A small multi-label image tagger, trained from scratch.
Model: 11M parameters, widths [128, 256, 512, 1024].
Rows from block 2 of a small multi-label image tagger, named by matrix and row number. Each number is 500 + 40 x the weight over its row's rms, rounded and kept within 0 to 999. All counts start at 0. Numbers have three digits each. After the name is the row's rms in percent of the matrix's.
After each channel's rows are labels from the 100 images, of 14848, where the channel reaches its highest value: "top examples" is what is common among them. Only what is clearly more common there than usual is listed. The data: aerial photos of the United States (SatlasPretrain).
# c30: last pointwise conv (model.blocks.2.c3.0.weight, 256x256x1x1), inputs 128-191

c30.146 103:514412500528479485402492528504465477606455607446493537481436501500518480460538469530480531466527498488514466531508487537497502457474482482490468506510506478503432524533545511503521460498449490
top examples: crop field

c30.252 099:541481476391496503501446468494449490439487475551502448494526528533491436483498534493551556409512519543516514498485500557426545491506565496514554498477489460522489499509441480496427561439456522
top examples: building

c30.138 100:504483522551410516521452475538527500478502472461472499506478542471568550481530485556492496428495460486467531403444524425440515443485448526459500517535491549519528507462430521514555455541484570
top examples: crop field

c30.76 102:504476425509524465545481538531527458521540549468518582466443526503501496517552551535541519508551532522484507560503513498541503499540508497487490477539580463513557448549481529509489454506530519
top examples: railway

c30.180 102:521556538409529477520466496525482525526501499504545419467481482535476471455482534449546509478507479505489522439529464593514508525452469534440468478489508559427436512514478463462421429428523522
top examples: building

c30.125 100:472427526430499525544499518482473457498576424565450507481429468507543501448503552542514472494568533455520522417463522480505502530476409557476490457520463455505559479436504551480518449510515490
top examples: crop field; railway

c30.9 097:522512553497434546486503490506501500542443384458498499543517504515508569506464551528462462438517518496473523466440600474441496416481506491494536498509490594453438480484434523481489470500461530
top examples: crop field

c30.218 096:485489460522471596447534462471463495508461464473498420492534559507491454512489515511500533453541508457469453509520525522584543466521509494549528517530526533475481475523498464513466469485506490
top examples: building

c30.177 098:488532523537557554443510532502487528510554467457471545495573514513432512512511459485517441544535481433449577562541554533528513493505491510453516532503506522463500452531477493484542473539554508
top examples: building

c30.152 102:467509415481502505503525512501509524576444514441483534410479503526541470531509544581505448471491494541473401504497525504502448451486518522519485542519464465481504488406480510494532447548546499
top examples: railway

c30.143 099:540514487514513541490518438555466477469508466468473447450534502549502514519502503524542535524518560467536515525463621488549508463559431554537506496523435478460462450489506451498515436533563539
top examples: building

c30.183 099:546476504500441456381464486531486470466455552526535432470513516531484513479572502451512486454438569517484416477482474498509468443509550435484486464467520483505443489478496447518475550480436530
top examples: building