Weights of a small multi-label image tagger: 36.6 epochs.
Rows from block 4 of a small multi-label image tagger, named by matrix and row number. Each number is 128 + 24 x the weight over its row's rms, rounded and kept within 0 to 255. All counts start at 0.
After each channel's rows are labels from the 100 images, of 14848, where the channel reaches its highest value: "colour at peak" is the nearest of a few named colours to the mean colour under the peak; "responds to" is what is common among them. Only what is clearly more common there than usual is listed. The data: aerial photos of the United States (SatlasPretrain). In brackets: how many of the 100, against the usual share in percent.
# c30: last pointwise conv (model.blocks.4.c3.0.weight, 512x512x1x1), inputs 0-170

c30.92 [161 143 100  92 102 170 131 136 122 122 136  76  87 105 149 125 107 112 162 122 113 103 174 127 115  74 118 121 127 126 118  96 140 139 109 124 131 153 110 128 142 160 123 144 118 106 151 110 109 141 126 132 112 159 139 118  83  96 140 120 132 118 148 168 111 146 130 140 137 152 141 121 130 102 120 129 121 114 145 110 125 131  95 151 111  93 109 122 111 143 143 122 130 157 115 133 140 153 126 135 113 119 139 119 152 153 144  97  77 130 147 117 102 133 121 102 106 136 113  90 126 128  89 130 154 119 167 120  91 152 167 152 124 119 103 131 137 115 143 118  95  90 135 142 129 154 138 147 156  77 103 121 141 153 118 157 104 109 131 143 107 130 172 163 136 129 101 168 118  87 157]
colour at peak: pink (32 vs 3.9)
responds to: building (85 vs 42)

c30.3 [142 131 112 139 141 118 124  83 111 134 114 139 112 144 119  95  79 101 142 124 125 170 131 137 114 155 121 144 107 101 143 116 149 137  89 131 156 134 134 132 161 132  87 140 126 130 115 135 123 137 110 127 146  89  69 164 130 123 125 163 125 167 143 130  85 112 153 159  97 116 122 137  70 149 137 101 120 141 195 148 157 126 146 118 122 170  96  96 128 141 103 150 120 153 143 113 137 115 161 148 138 174 159 127 120 163 149  99 150 116 158 102 135 145 119 132 138 135 136 137 128 136 135 116 126 135 131 126 152  95 130 138 126 138 135 143 127 146 165 117 115 100 118 162 129 153 170 113 139 107  73 122 118  87 121  99 107 107 135 180 125 130 148 136 159 182 140 114 160 125 138]
colour at peak: pink (31 vs 3.9)
responds to: building (70 vs 42)

c30.419 [153  95 131 121 168 107 117 143 139 110 147 177 158 101  85 148 122 141 117  88 156 117  91 103 112 145 147 126 126 167 121 140 113 106 130 123 143 145 150 103 115 141  94 110 104 113 108 130 108 150 123 110 136  98 152 112 113 135 162 134 128 164 111 117  97 122 112 108  95 140  68 114 108 147 143 127 140 154 104 118 147 128 116 138 166  64 162 118 132  84 132 100 142 122 145 119 147  82 106 116 139 105  99 126 141  95 130  99 121 146 158 147 150 151  79 124 105 186 111  77 124 143 136 144 155  90 120 140  88 151 151  83 114 102 170 143 152 122 109 142 128 126 115  97 141 150 122 151 124 120 145 140 139 136 118 144 126 117 147 134 155 124 134 136 142 131 160 153 115  81 142]
colour at peak: grey (92 vs 56.2)
responds to: railway (31 vs 3)

c30.337 [ 91  90  66 143 121 115 152 133 144 122 111 121 142  80  75  79 156 173 103 192 115  98 146  94  95 109 136 123 137 139 154 110 102 105 135 125 125 150 163 125 146  94 122  92 132 138 123 156 166 132 185 120 159 129 111 135 121 113 129 143 119 147 150  77 156 119 121 142  99 177  73 155 105 121  92 101 129 150 120 125 131 115 111  94 115 153 104 130 153  64  84 150  74 126  97 118 157 143 133 133 112 125 151 122 144 166 114 126 103 136 144  93 141 138 141 145 145 129 147 134 139 148 129 136 145  95 146 129 141  96 104 138 119 125 131 117  92 141 109 152 125  94 116 131 132 118 130 127 135  91 100 129 146 137 143 123 116  85 128 138 103 104 128 150 149 133  95  82 125  84 137]
colour at peak: pink (27 vs 3.9)
responds to: building (68 vs 42)

c30.143 [148 151 132 131 129 131 154 123 151 140 154 152 119 150 135 138 130 118 114 145 164 130 112 141 138 140 152  96 129 158 117 125 144 103 135  99  89 122 106 134 105 141 133 163  98 125 139 120 126 129 118 136 152 152 120 130 153 102 123 134 135 139 145 161 134 140 147 139 110 148 113 133 127 154 152 158 155 117 168 132 157 146 143 105 150  88 132 116 110 173 152 134 152 115 133 121 137 122 113  98 139 151 106 108 151 143 146 121 112 128 132 163 147 127 122 177 127 156 118 113 158 152 137 189 125 127 137 121 134 129 110 127 158 106 144 146 109 149 103 122 141 122 114 142 100  86 134 131 122 101 107 117 145 115 108 127 136 128 115 138 125 147 116 131 143 128 162 103 147 146 141]
colour at peak: grey (87 vs 56.2)
responds to: railway (45 vs 3)

c30.138 [ 98 140 105 149 120 145 117 116  99 154  92 145 144 139 164 139 135 154 153 144  85 139 107 170 110 138 118 150 144 106 128 129 105 155 116 152 108 164 169 112 136 104 108 104 104 130 108 142 119 142 151 113 158 126 121  91 139 174 144 143 110 120 132 177 116 146 145 114 122 182  92 132 110 112 128 132 116 130 112 152 144 133 138 152 104 172  49 108 106 112 126 125 105 125 150 152 173 123 156 103  58 100 161 116 122 125 146 110 149 129 133 128 128 109 111 134 136 133 139  99 156 133 115 150 191 132 188 113 135 108  77 108 104  89 125 208 136 133 171 125 103  88  88 126 172 124 171 124 125 111 119 130 139 128  76 123 130 152 167 149 120 133 144 140 124 142 144 128 125 101 130]
colour at peak: pink (29 vs 3.9)
responds to: building (89 vs 42)

c30.310 [125 116 147 121 132 113 155 121 141 123 188 154 142 128 111 172 155 140 141  88 178 137 105 126 123 154 163 145 138 141 110  92 104  69  89 114 106  88 159 160 100 104 158  91 131 155 137 120 140 128 104 116 141 129 105 149 118 117 150 126 136 147 128 150 114 127 121 110  85 138 140 121 107 168 154 166 144 119 140  79 118 159 148  90 170 149 164 135 142 124 144 140 148 145 141 112 124 117 122 129 107 116 122 138 140 151 144  99 138 127 116 175 110 149 114 133  69 122 135 115 116 157 140 161 113  88 121 126 110 123 131  90  99  79  96 133 118 128 119 144 109 135  99 109 110 116 145 126  98  95 151 107 130 128  79 106 141 111  95 134 137 149 100 108 131 139 141 132 168 151 100]
colour at peak: grey (91 vs 56.2)
responds to: railway (53 vs 3)

c30.314 [125 140 144 112 121 118 129 129 130 130 130 155 120 102 130 174 145  89 138 133 140 160 131 132  81 157 180 127 118 164 124 112 123 184 109 121  95 128 144 132 110 116 151 126 114 133 138 136 124 142 117 103 119 127  96 137  99 126 165 124 154 104 174 163 122 167 143 139 161 124 124 111 155 167 136 142 131  96  89 137 110 132 149 171 114  74 143 158 135 131 164 155 193 119 150 145 119 125 143 144 114 142 143 134 148 122 123 193 112 124 127 173 141 126 114 104 137 168 128 101 193 122 143 134 133 188  98 147 123  86  68 131 123  78 117 129  90  84 152 101 115  92 121 119 147 103 120  78 115 128 101 136 130 129 119  67 125 127 118 122 137 120 147 143  92 103 149  96 134 134 140]
colour at peak: brown (79 vs 36.4)
responds to: building (70 vs 42)

c30.316 [135 166 129 152 117 108 144 100 116 120 100 167 102 146 141 111 139 131 112 119 111 117  99 129 120 131 143 112 125  84 142 124 138 110 108 139 141 131 102 132 124 120 100 105 137 119 133 119  90  80 158  95  88 102 119 151 104  98 137 140 115 112 118 137  95 166 176 153 149 193 126 115 135 129 126 155 115 123 165 139 118 126 139 105 115 120 131  95 115 153 131 187 108 137 123 136 207 157 163 164  99 171 196 132 166 197 155 150 133 142 167 136 142 134 104 134 126 138 126 153 141 119 105 115 155 118 121 115 128 135  81 158 152 159 130 134 158 150 116 102  96 117 133  65 173  73 160 113 168 155 118 112 169 112 145 106 145 113 148 149 126 133  98 132 133 145 134 116 158 144 173]
colour at peak: pink (28 vs 3.9)
responds to: building (74 vs 42)

c30.493 [148 111 166  92 135 132  98 102 145 121 138 150 110 116 120  79 154  76 148 113 172 128 180 161 106 114 174 142 130 130 127 138  71  86 100  99 129  84 113  85 129 110 138 147 132 110 160 130 152 115 139 122 158 124 168 147 142 129 148 115 109  80 132 150 116 135 162 155 158 111 143 156  97 140 184  95 100 121 150 168  83 110 110 110  85 148  94  70 115 140 146 161  85 113 133 124 120 158 111 144 111 177 136 143 116 190 137 120 124 122 127 134 158  72 138 143 108  97 121 126  83 132 153 115  76 164 109 111 129 140 109 125  89 120 138 112 119 135 101 114  73 134 118 147  94  74 101 140 128 127 133 134 106 148  95 184 142 147  93 122 111  63 100 102 137  91 136 112 125 131 147]
colour at peak: grey (87 vs 56.2)
responds to: building (73 vs 42)

c30.12 [ 97 100 137 114 125 155 160 162 147 125 133 140 150  87 138 156 130 131 153 117  94 116 131 109 117 168 124 151 117  80 142 111  67 129 138 123  91 132 128  99 146  85 174  72 170 135 127 110 158 105  94 151 145 141 121 120 140  96  98 121  98 164 105 168 125 123 146 108  79 144 139 133 130 110 125  67 114 116 123  87 123  95 128  88 136 109 154 128 123 151 124 139 153 145 131 116 149 122 112 125 158 124 107 134 145  99 102 147  92 155 146 119 109 130 113 120 127 117  77 168 132 134 130 154 152 113 114 156 145 121 131  97 121 126 140 168 121 169 148 127 157 102 126 119 103 120 156 124  97 140 138 193 150  92 104  84 154 101 116 133 122  96 107 155 117 121 113 146 127 119  79]
colour at peak: grey (87 vs 56.2)
responds to: building (70 vs 42)

c30.264 [ 94  96 129 127 125 133 116 172 120 112 154 150 150  94 150 116 136 154  80  88 161 148 105 130 108  89 129 129 145 101 108 174 114 129 120 105 113 110 130 152 127 126 126 109 179 132 140 138 131 125 149 104 132 150 139 156 140 113 125 148 147 118 124  86 124 108 160 154 183 129  86  99 110 113 138  62 146 119 102  97 106  90 132 149 173 139 140 120 135  89  93 112 122 113 114 133 142 138 127 137  70 155 147 142 158 131 120 102 117 128 152 146 159 126 111 119 109 100 146 141 105 127 120 124 123  89 111 151 112 141 119  67  95 130 135 120 114 135 116 159  95 105 139 133  91 157  83 148 109 114 132 165  75 142  96 132 148 129  96 124  87 148  97 181  96 143 101 137 120 158 142]
colour at peak: grey (92 vs 56.2)
responds to: railway (41 vs 3)

c30.105 [115 118 111 133 116 142 133 108 105 105 137 124  94  88 101 169 156 106 107 130 125 115 172  97 108 152 174 131 121 160 141 134 119 137  92  88  91 115 137  99  95 101 132 140 146 152 101 111 163 114  89 105 109 133 136 106 137 105 137 140 124  92 160 103 151 178 142 121 105 129 129 134 129 113 128 119  96 143 143 108 112 132  95 118 120 113 127 110 136 106 136 150 171 138  95 121 134 124 110  86 107 109 135 108 128 113 122 136  95 150 131 122 131 133 154 105 123 159 121  93 138 106 114 128 109 139 136 162 124 135 115 133 131 118 136 142 130 113 137 117 132  79 108  78 149 152 129 131 164  71 150 109 116 111  97 134 175 129 117 115 132 144 131 100 130 151 149 133 115 138 147]
colour at peak: brown (68 vs 36.4)
responds to: building (73 vs 42)

c30.452 [ 99 150 113 135 125 141 157 161 161 129 114 111 145 174 134 118 128 168 172 111 107 134 113 119 113 115 119 121 164 133 133 114 113 133  99 163 136 176  95 149 175 113 122 106 136 126 121 107 125 106 137 131  85 136 147 173 126 115 124 143  90 187 115 166 122 147 162 130 158 222 144 119 112 112 119 104 159 133 143 115 130 135 107 124 107 175 156 127 141 129 107 156 107 156 135 152 182 109 150 149 136 187 148 129 150 148 176  97 124 197 198 138 135 116  86 146 152 114 108 154 144 143 121 168 157  92 140 124 120 126 143 125 145 169 153 160 148 176 133 118 106  75 149 112 134 104 125 124 165 156 119 124 170 117 132 128 124 117 126 154 160  99 152 139 133 158 135 108 138 141 148]
colour at peak: pink (25 vs 3.9)
responds to: building (76 vs 42)

c30.229 [ 57 116  94 156 117 149 140 150 119 112 146 117 136  88 136 120  92 182  81 125 127 167  70  99  96  86 103 101 119 132 124 114 113 106 122 128  86 172 130 155 113 123  59 136 153 106 127 195 114 131 151 129 109 143 104 141 110  95 102 101 123 126 123 123 127 104 114 131 146 102 101  96 110 127  68 126 159 121 117 127 128 119 128  98 179 117 116 144 134  70 107  93 121 118 103  62 116  98  72 132 106 146 105 138 167 149 112 118 105  96 146 161 122 123 130  96 105 110 171 120 124 133 144 122 158  83 118 107 137 101 156 120 145 128 117 117 156 157 120 155 148 105 118 130  76  94 109 150 133  99  96 111 130 128 147 128 124 134 101 150 141  80 144 177  98 122 116 115 128 151 156]
colour at peak: grey (98 vs 56.2)
responds to: building (73 vs 42)

c30.134 [123  96 102 119 152 155 143 129 110 129 120 109 125 140 111 116 140 148 161 122  74 136  96 140  92 128 116 130 170 173 153  81 119  85 110 152  70 142 121 111 137 141 145  99 113 113 114  97  59 130 127 129 126 150  98 133 158 109 119 127 158 106 118 148 167 123 146 169 129 140 130 125 155 124 117 132 163 146 122 140 134 126 143 123 112  93  98  81 148 135  85  91 135 120 116 174 160 156 140 128  50 132 144 114 112 135  93 118 134 135 145 128 110 124 146 134 130 110 122 110 148 121 138 110 139  65 128 155 116 108 144 124 111 136 120 149 109 143 117 114 111 105 144 110 122 174 105 114 111 119 189 123 149 121 115 130 171 130 123 120 104 116 121 146 112 119 110  89 101 125  92]
colour at peak: grey (85 vs 56.2)
responds to: building (87 vs 42)

c30.26 [120 123 139 150 121 108 143 126 119 109 136 103 107 114 144 157  91 169 138 109 116 133 134 121 125 137 152 134 145 121 130 146  78  83  57 138 121 130 140  91 138 126 124 104 107 136  90 138 135 135 122 143  94 105 144 103 129  89 117  78 114 137  83 138 109  82 170 142 123 135 169 117 118 140  92 113 156  58 142 129 122 104 118  83 126 156 117 107 116 119 134 116 113 172 148 147 160 125  87 149  87 149  99 152 142 115 110 106  99 139 142 141 119 126 101 144 140 146  91 135 115 125 132 188 129  77 109 129  99  82 127 134 132 108 120 148 107 126 120 137 134  89 119 130 122  97 164  77 129 130 115 133 117 121 111  75 146 105 109 148 115  83 137 140 125 125 131  69 130 134 127]
colour at peak: grey (90 vs 56.2)
responds to: building (87 vs 42)

c30.49 [ 95 140 141 156 136 142 174 128 116 118 146 121 160 119 189 140 138 156 136 127 185 167 123 126 106 106 142 100 153 120 114 155 110 106 155 135  91 148 182 171 120 116 111  89 131 135 133 184 100 128 134 143 103 145 139 150 100 114 154  99 169  86 121 147 144 134 108 105 116 159 123 113 130 132 131 134 139  78 102 131 131 119  64 114 144 134 117 103  93  98 152 144 103 142 126 118 130 102 131 121 112 112 159  96 181 133 137 174 112 130 142 175 124  78  48 153 119 124 168 101 125 142 133 180 143 156 131 105  92 127 146 114 154 118  93 127 128 162  71  83 107 151 147 134 144 112 124 178 153 139 138 140 123 111 122 194  95 141 118 131 152 104 130 166 142  89 134 129 114 113 131]
colour at peak: grey (94 vs 56.2)
responds to: railway (34 vs 3)

c30.199 [158 114 121 125  81 155 134 130 137 160 142 113 121  94 143 102  81 147  99  71 114 124 116 165 107  92 131  69 157  96 145 111 114 130 105 157 128 145 135 133 126 109  77 110 121 104  59 116 139 158 158 144 127 147 104 138 142 103 108 127 137  97 134 130 113 117 138 142 131 151  85 139 130 143 114 125 118 106 130 108  85  93 108 132 149 114 139 123 138 146 151  84 109  89 101 145 138 155 152  59 104 135 157  62 167 107 108 130 122 139 151 155 114 148  89 121  84 142 140 123 111 175  98 138 152 144 130 128 107 137 120 108 108 126 143 106 105 122  34 129 107 120 158 153 137 158 122 148  85 116 148 110 132 137 136 129 163 117 141 147  93 151 120 156 141 125 137 111 113 134  69]
colour at peak: grey (88 vs 56.2)
responds to: railway (43 vs 3)

c30.486 [124 139 162  99 141 144  95 117 130 131 135  99 123 128  74 113 133 166 178 137 149 123 101 122  88 133 125 135 147 114 109 131 127 133 117  85 107 182  85 133 129 110 118 104 154 139 130 145  84 131 119 117  63 112 115 127 146 118 111 126 139 165 133 166 161 135 124 136 147 156 163 117 108 110 101 112 126 169 140 129 122 129 111 122 138  84  78 139 130  88 103  88 129 156 123 112 136 102 126 124 119 156 125 128 119 124 155 105  93 133 140 135 121 140 128 107 151  76 144 130 142  97 108  89 177 111 113 116 115 156 100 112 130 167 117 167 142 122 150  95 131 108 135 108 118  81  92 102 119 121  80 144  85 104 112 119 166  96 115 181 139 120 139 182 143 112 111 157 119 141 144]
colour at peak: pink (25 vs 3.9)
responds to: building (79 vs 42)

c30.299 [121  89 110 140 141  98 128 161 155 140 103 127 113 104 137 100 143 163 125 130 134 149 158 121 115 130 150 114 166 134 112 119  93 136 120 148 140 155 123 146 117  89  88 139 142 145 139 126 130 149 113 132 123 129 130 123 129 138 139 141 134 200 132 146 157 163  91 139 139 217 119 202 144 182 116 117 160 150 131 194 149 123  78 123  70 130 121 175 164 113 129  85  94 107 124 161 158 136  95 115  90 126 146 105 116 126 102 141  89 200 161  90 131 102  97 143 139 111 145 118 140 170 151 115 138 152 133 135 122 118  89 115 164 128 158 134 143 112 128 168 120  91 142 126 130 110 179 119 123 134 112 146 179 131 134 130  99 102 141 141 113 131 111 140 159 134 116 132 130  99 123]
colour at peak: pink (45 vs 3.9)
responds to: building (79 vs 42)

c30.388 [134 128 143 131 109 163 123 140 157 137 131 101 132 153 139 119 134 132 122 110 166 149  80 139  92 121 117 109 123 130 134 154 159 128 121 119 128 114 128 161 171 114 123 168 107 121 144 112 124  71 168 130 132 154 134 143 166 102 143 123 111  84 146 139 176 165 138 145 138 131 123 121 120 140 115 160 129  98 124 169 128 145 133 109 113 107 138 112 125 119 136 126 100  84 126 106 145 136 121 142 130 122  90 139 147 128 141 136  83 151 148 167 158 136 153 168  96 142 149 155 136 137  89 108 143 154 113 121 126 109 146  95  79 128 155 139 133 151 117 135  84 154 109 150 149 108 101 195 131 106 106 131 104 109 128 202 144 146 132 157  81  74 135 142 147 110  86 119 150 118 106]
colour at peak: grey (91 vs 56.2)
responds to: railway (56 vs 3)

c30.170 [146 134 144 146  95  92 153 102 150  86 145 148  91 122 144 116 123 150 101 105 131 174 118 116 162 128 125 112 148 126 135 111 148 148  71 147 150 127 118 106 140 134 108 127 137 112  97 182 125 135  95 192 135  89 116  93 158 102 107 130 145 169 134 154 102 149 127 111 109 135 109 146 144 141 108 186 121 143 157  80 173 161 117 145 177 152 154 145 132 132 134 122 143  92 115  95 148  95 104 151 139 110 105 119 121 119 142 142 103 143 135 167 167 134  96 105 115 128 112 156 134 188 124 159 149 124 128 137  99 116 148 143  93 116 124 132 123 129 113 121 145 103 109 156 119 111 126 161 178 109  96 126 117 109 151 127 146 111 152 132 122 103 134 133 121 132 154 139 154 110 134]
colour at peak: grey (86 vs 56.2)
responds to: railway (25 vs 3)

c30.224 [ 73 140 148 149 158 134 141 120  95 120 124 168 172  91  94 125 153 137 135 166 146 122 147 100  94 131 107 139  96 128 165 139  98 175 131 140 109 136 106 111 157 113  94  83 151 139  80 130  76 125 144 114 103 145 103 147 123  91 145 109 135 120 161 169 132 112 135 131 122 117 162 117 144  92 118 111 133 158 109  96 125 111 112 171 160  97  78 125 186 132 141 109 132 109 123 158 137 135  52 107  94 127  82 126 147  84 150 134 109 110 144 111 112 113 160 131 146 131 129 139 131  90 140 103 132 137 180 145 133 136 128 109 109 104 148 157 119 102 133 127 174 108 114 146 159 144 144 128 122 122 136 120 122 102  94 110 130 127 131 131  78  91 118 199 124 106 114 131 147 130 123]
colour at peak: grey (87 vs 56.2)
responds to: building (83 vs 42)

c30.210 [108 101 129  96 143 116  86 152 138 127 131 110 113 109 118 126 120 133 101 131 145 116 122 130 132 151 115 124 121 138 110 161 144 127 149  58 144 124 112 102 114 125 133 153 116 124 121 116 106 144 133 149 125  94 119 131 107  94 100  91 114 131 134 108 122  91 139 118 140 124 124 117 101 135 139 144 129 104 109 131 104 142 122 114 110  97 119 132 158 115 116 131 112 135 153 125 146  92  96 143 121 141  88 138  77 101 125  83 110 136 132 125 130 138 111 135 145 102 116 152 112 116 132  91 131 121 137 116  90 130 105 154  68 151  64 169  92 127  78 127 124 106 131  77 102  77 121 102 119 142 144 175 109 108 143 107 132 123 157 144 109 111 138 116 117 127 133 114 118 146 149]
colour at peak: grey (85 vs 56.2)
responds to: building (82 vs 42)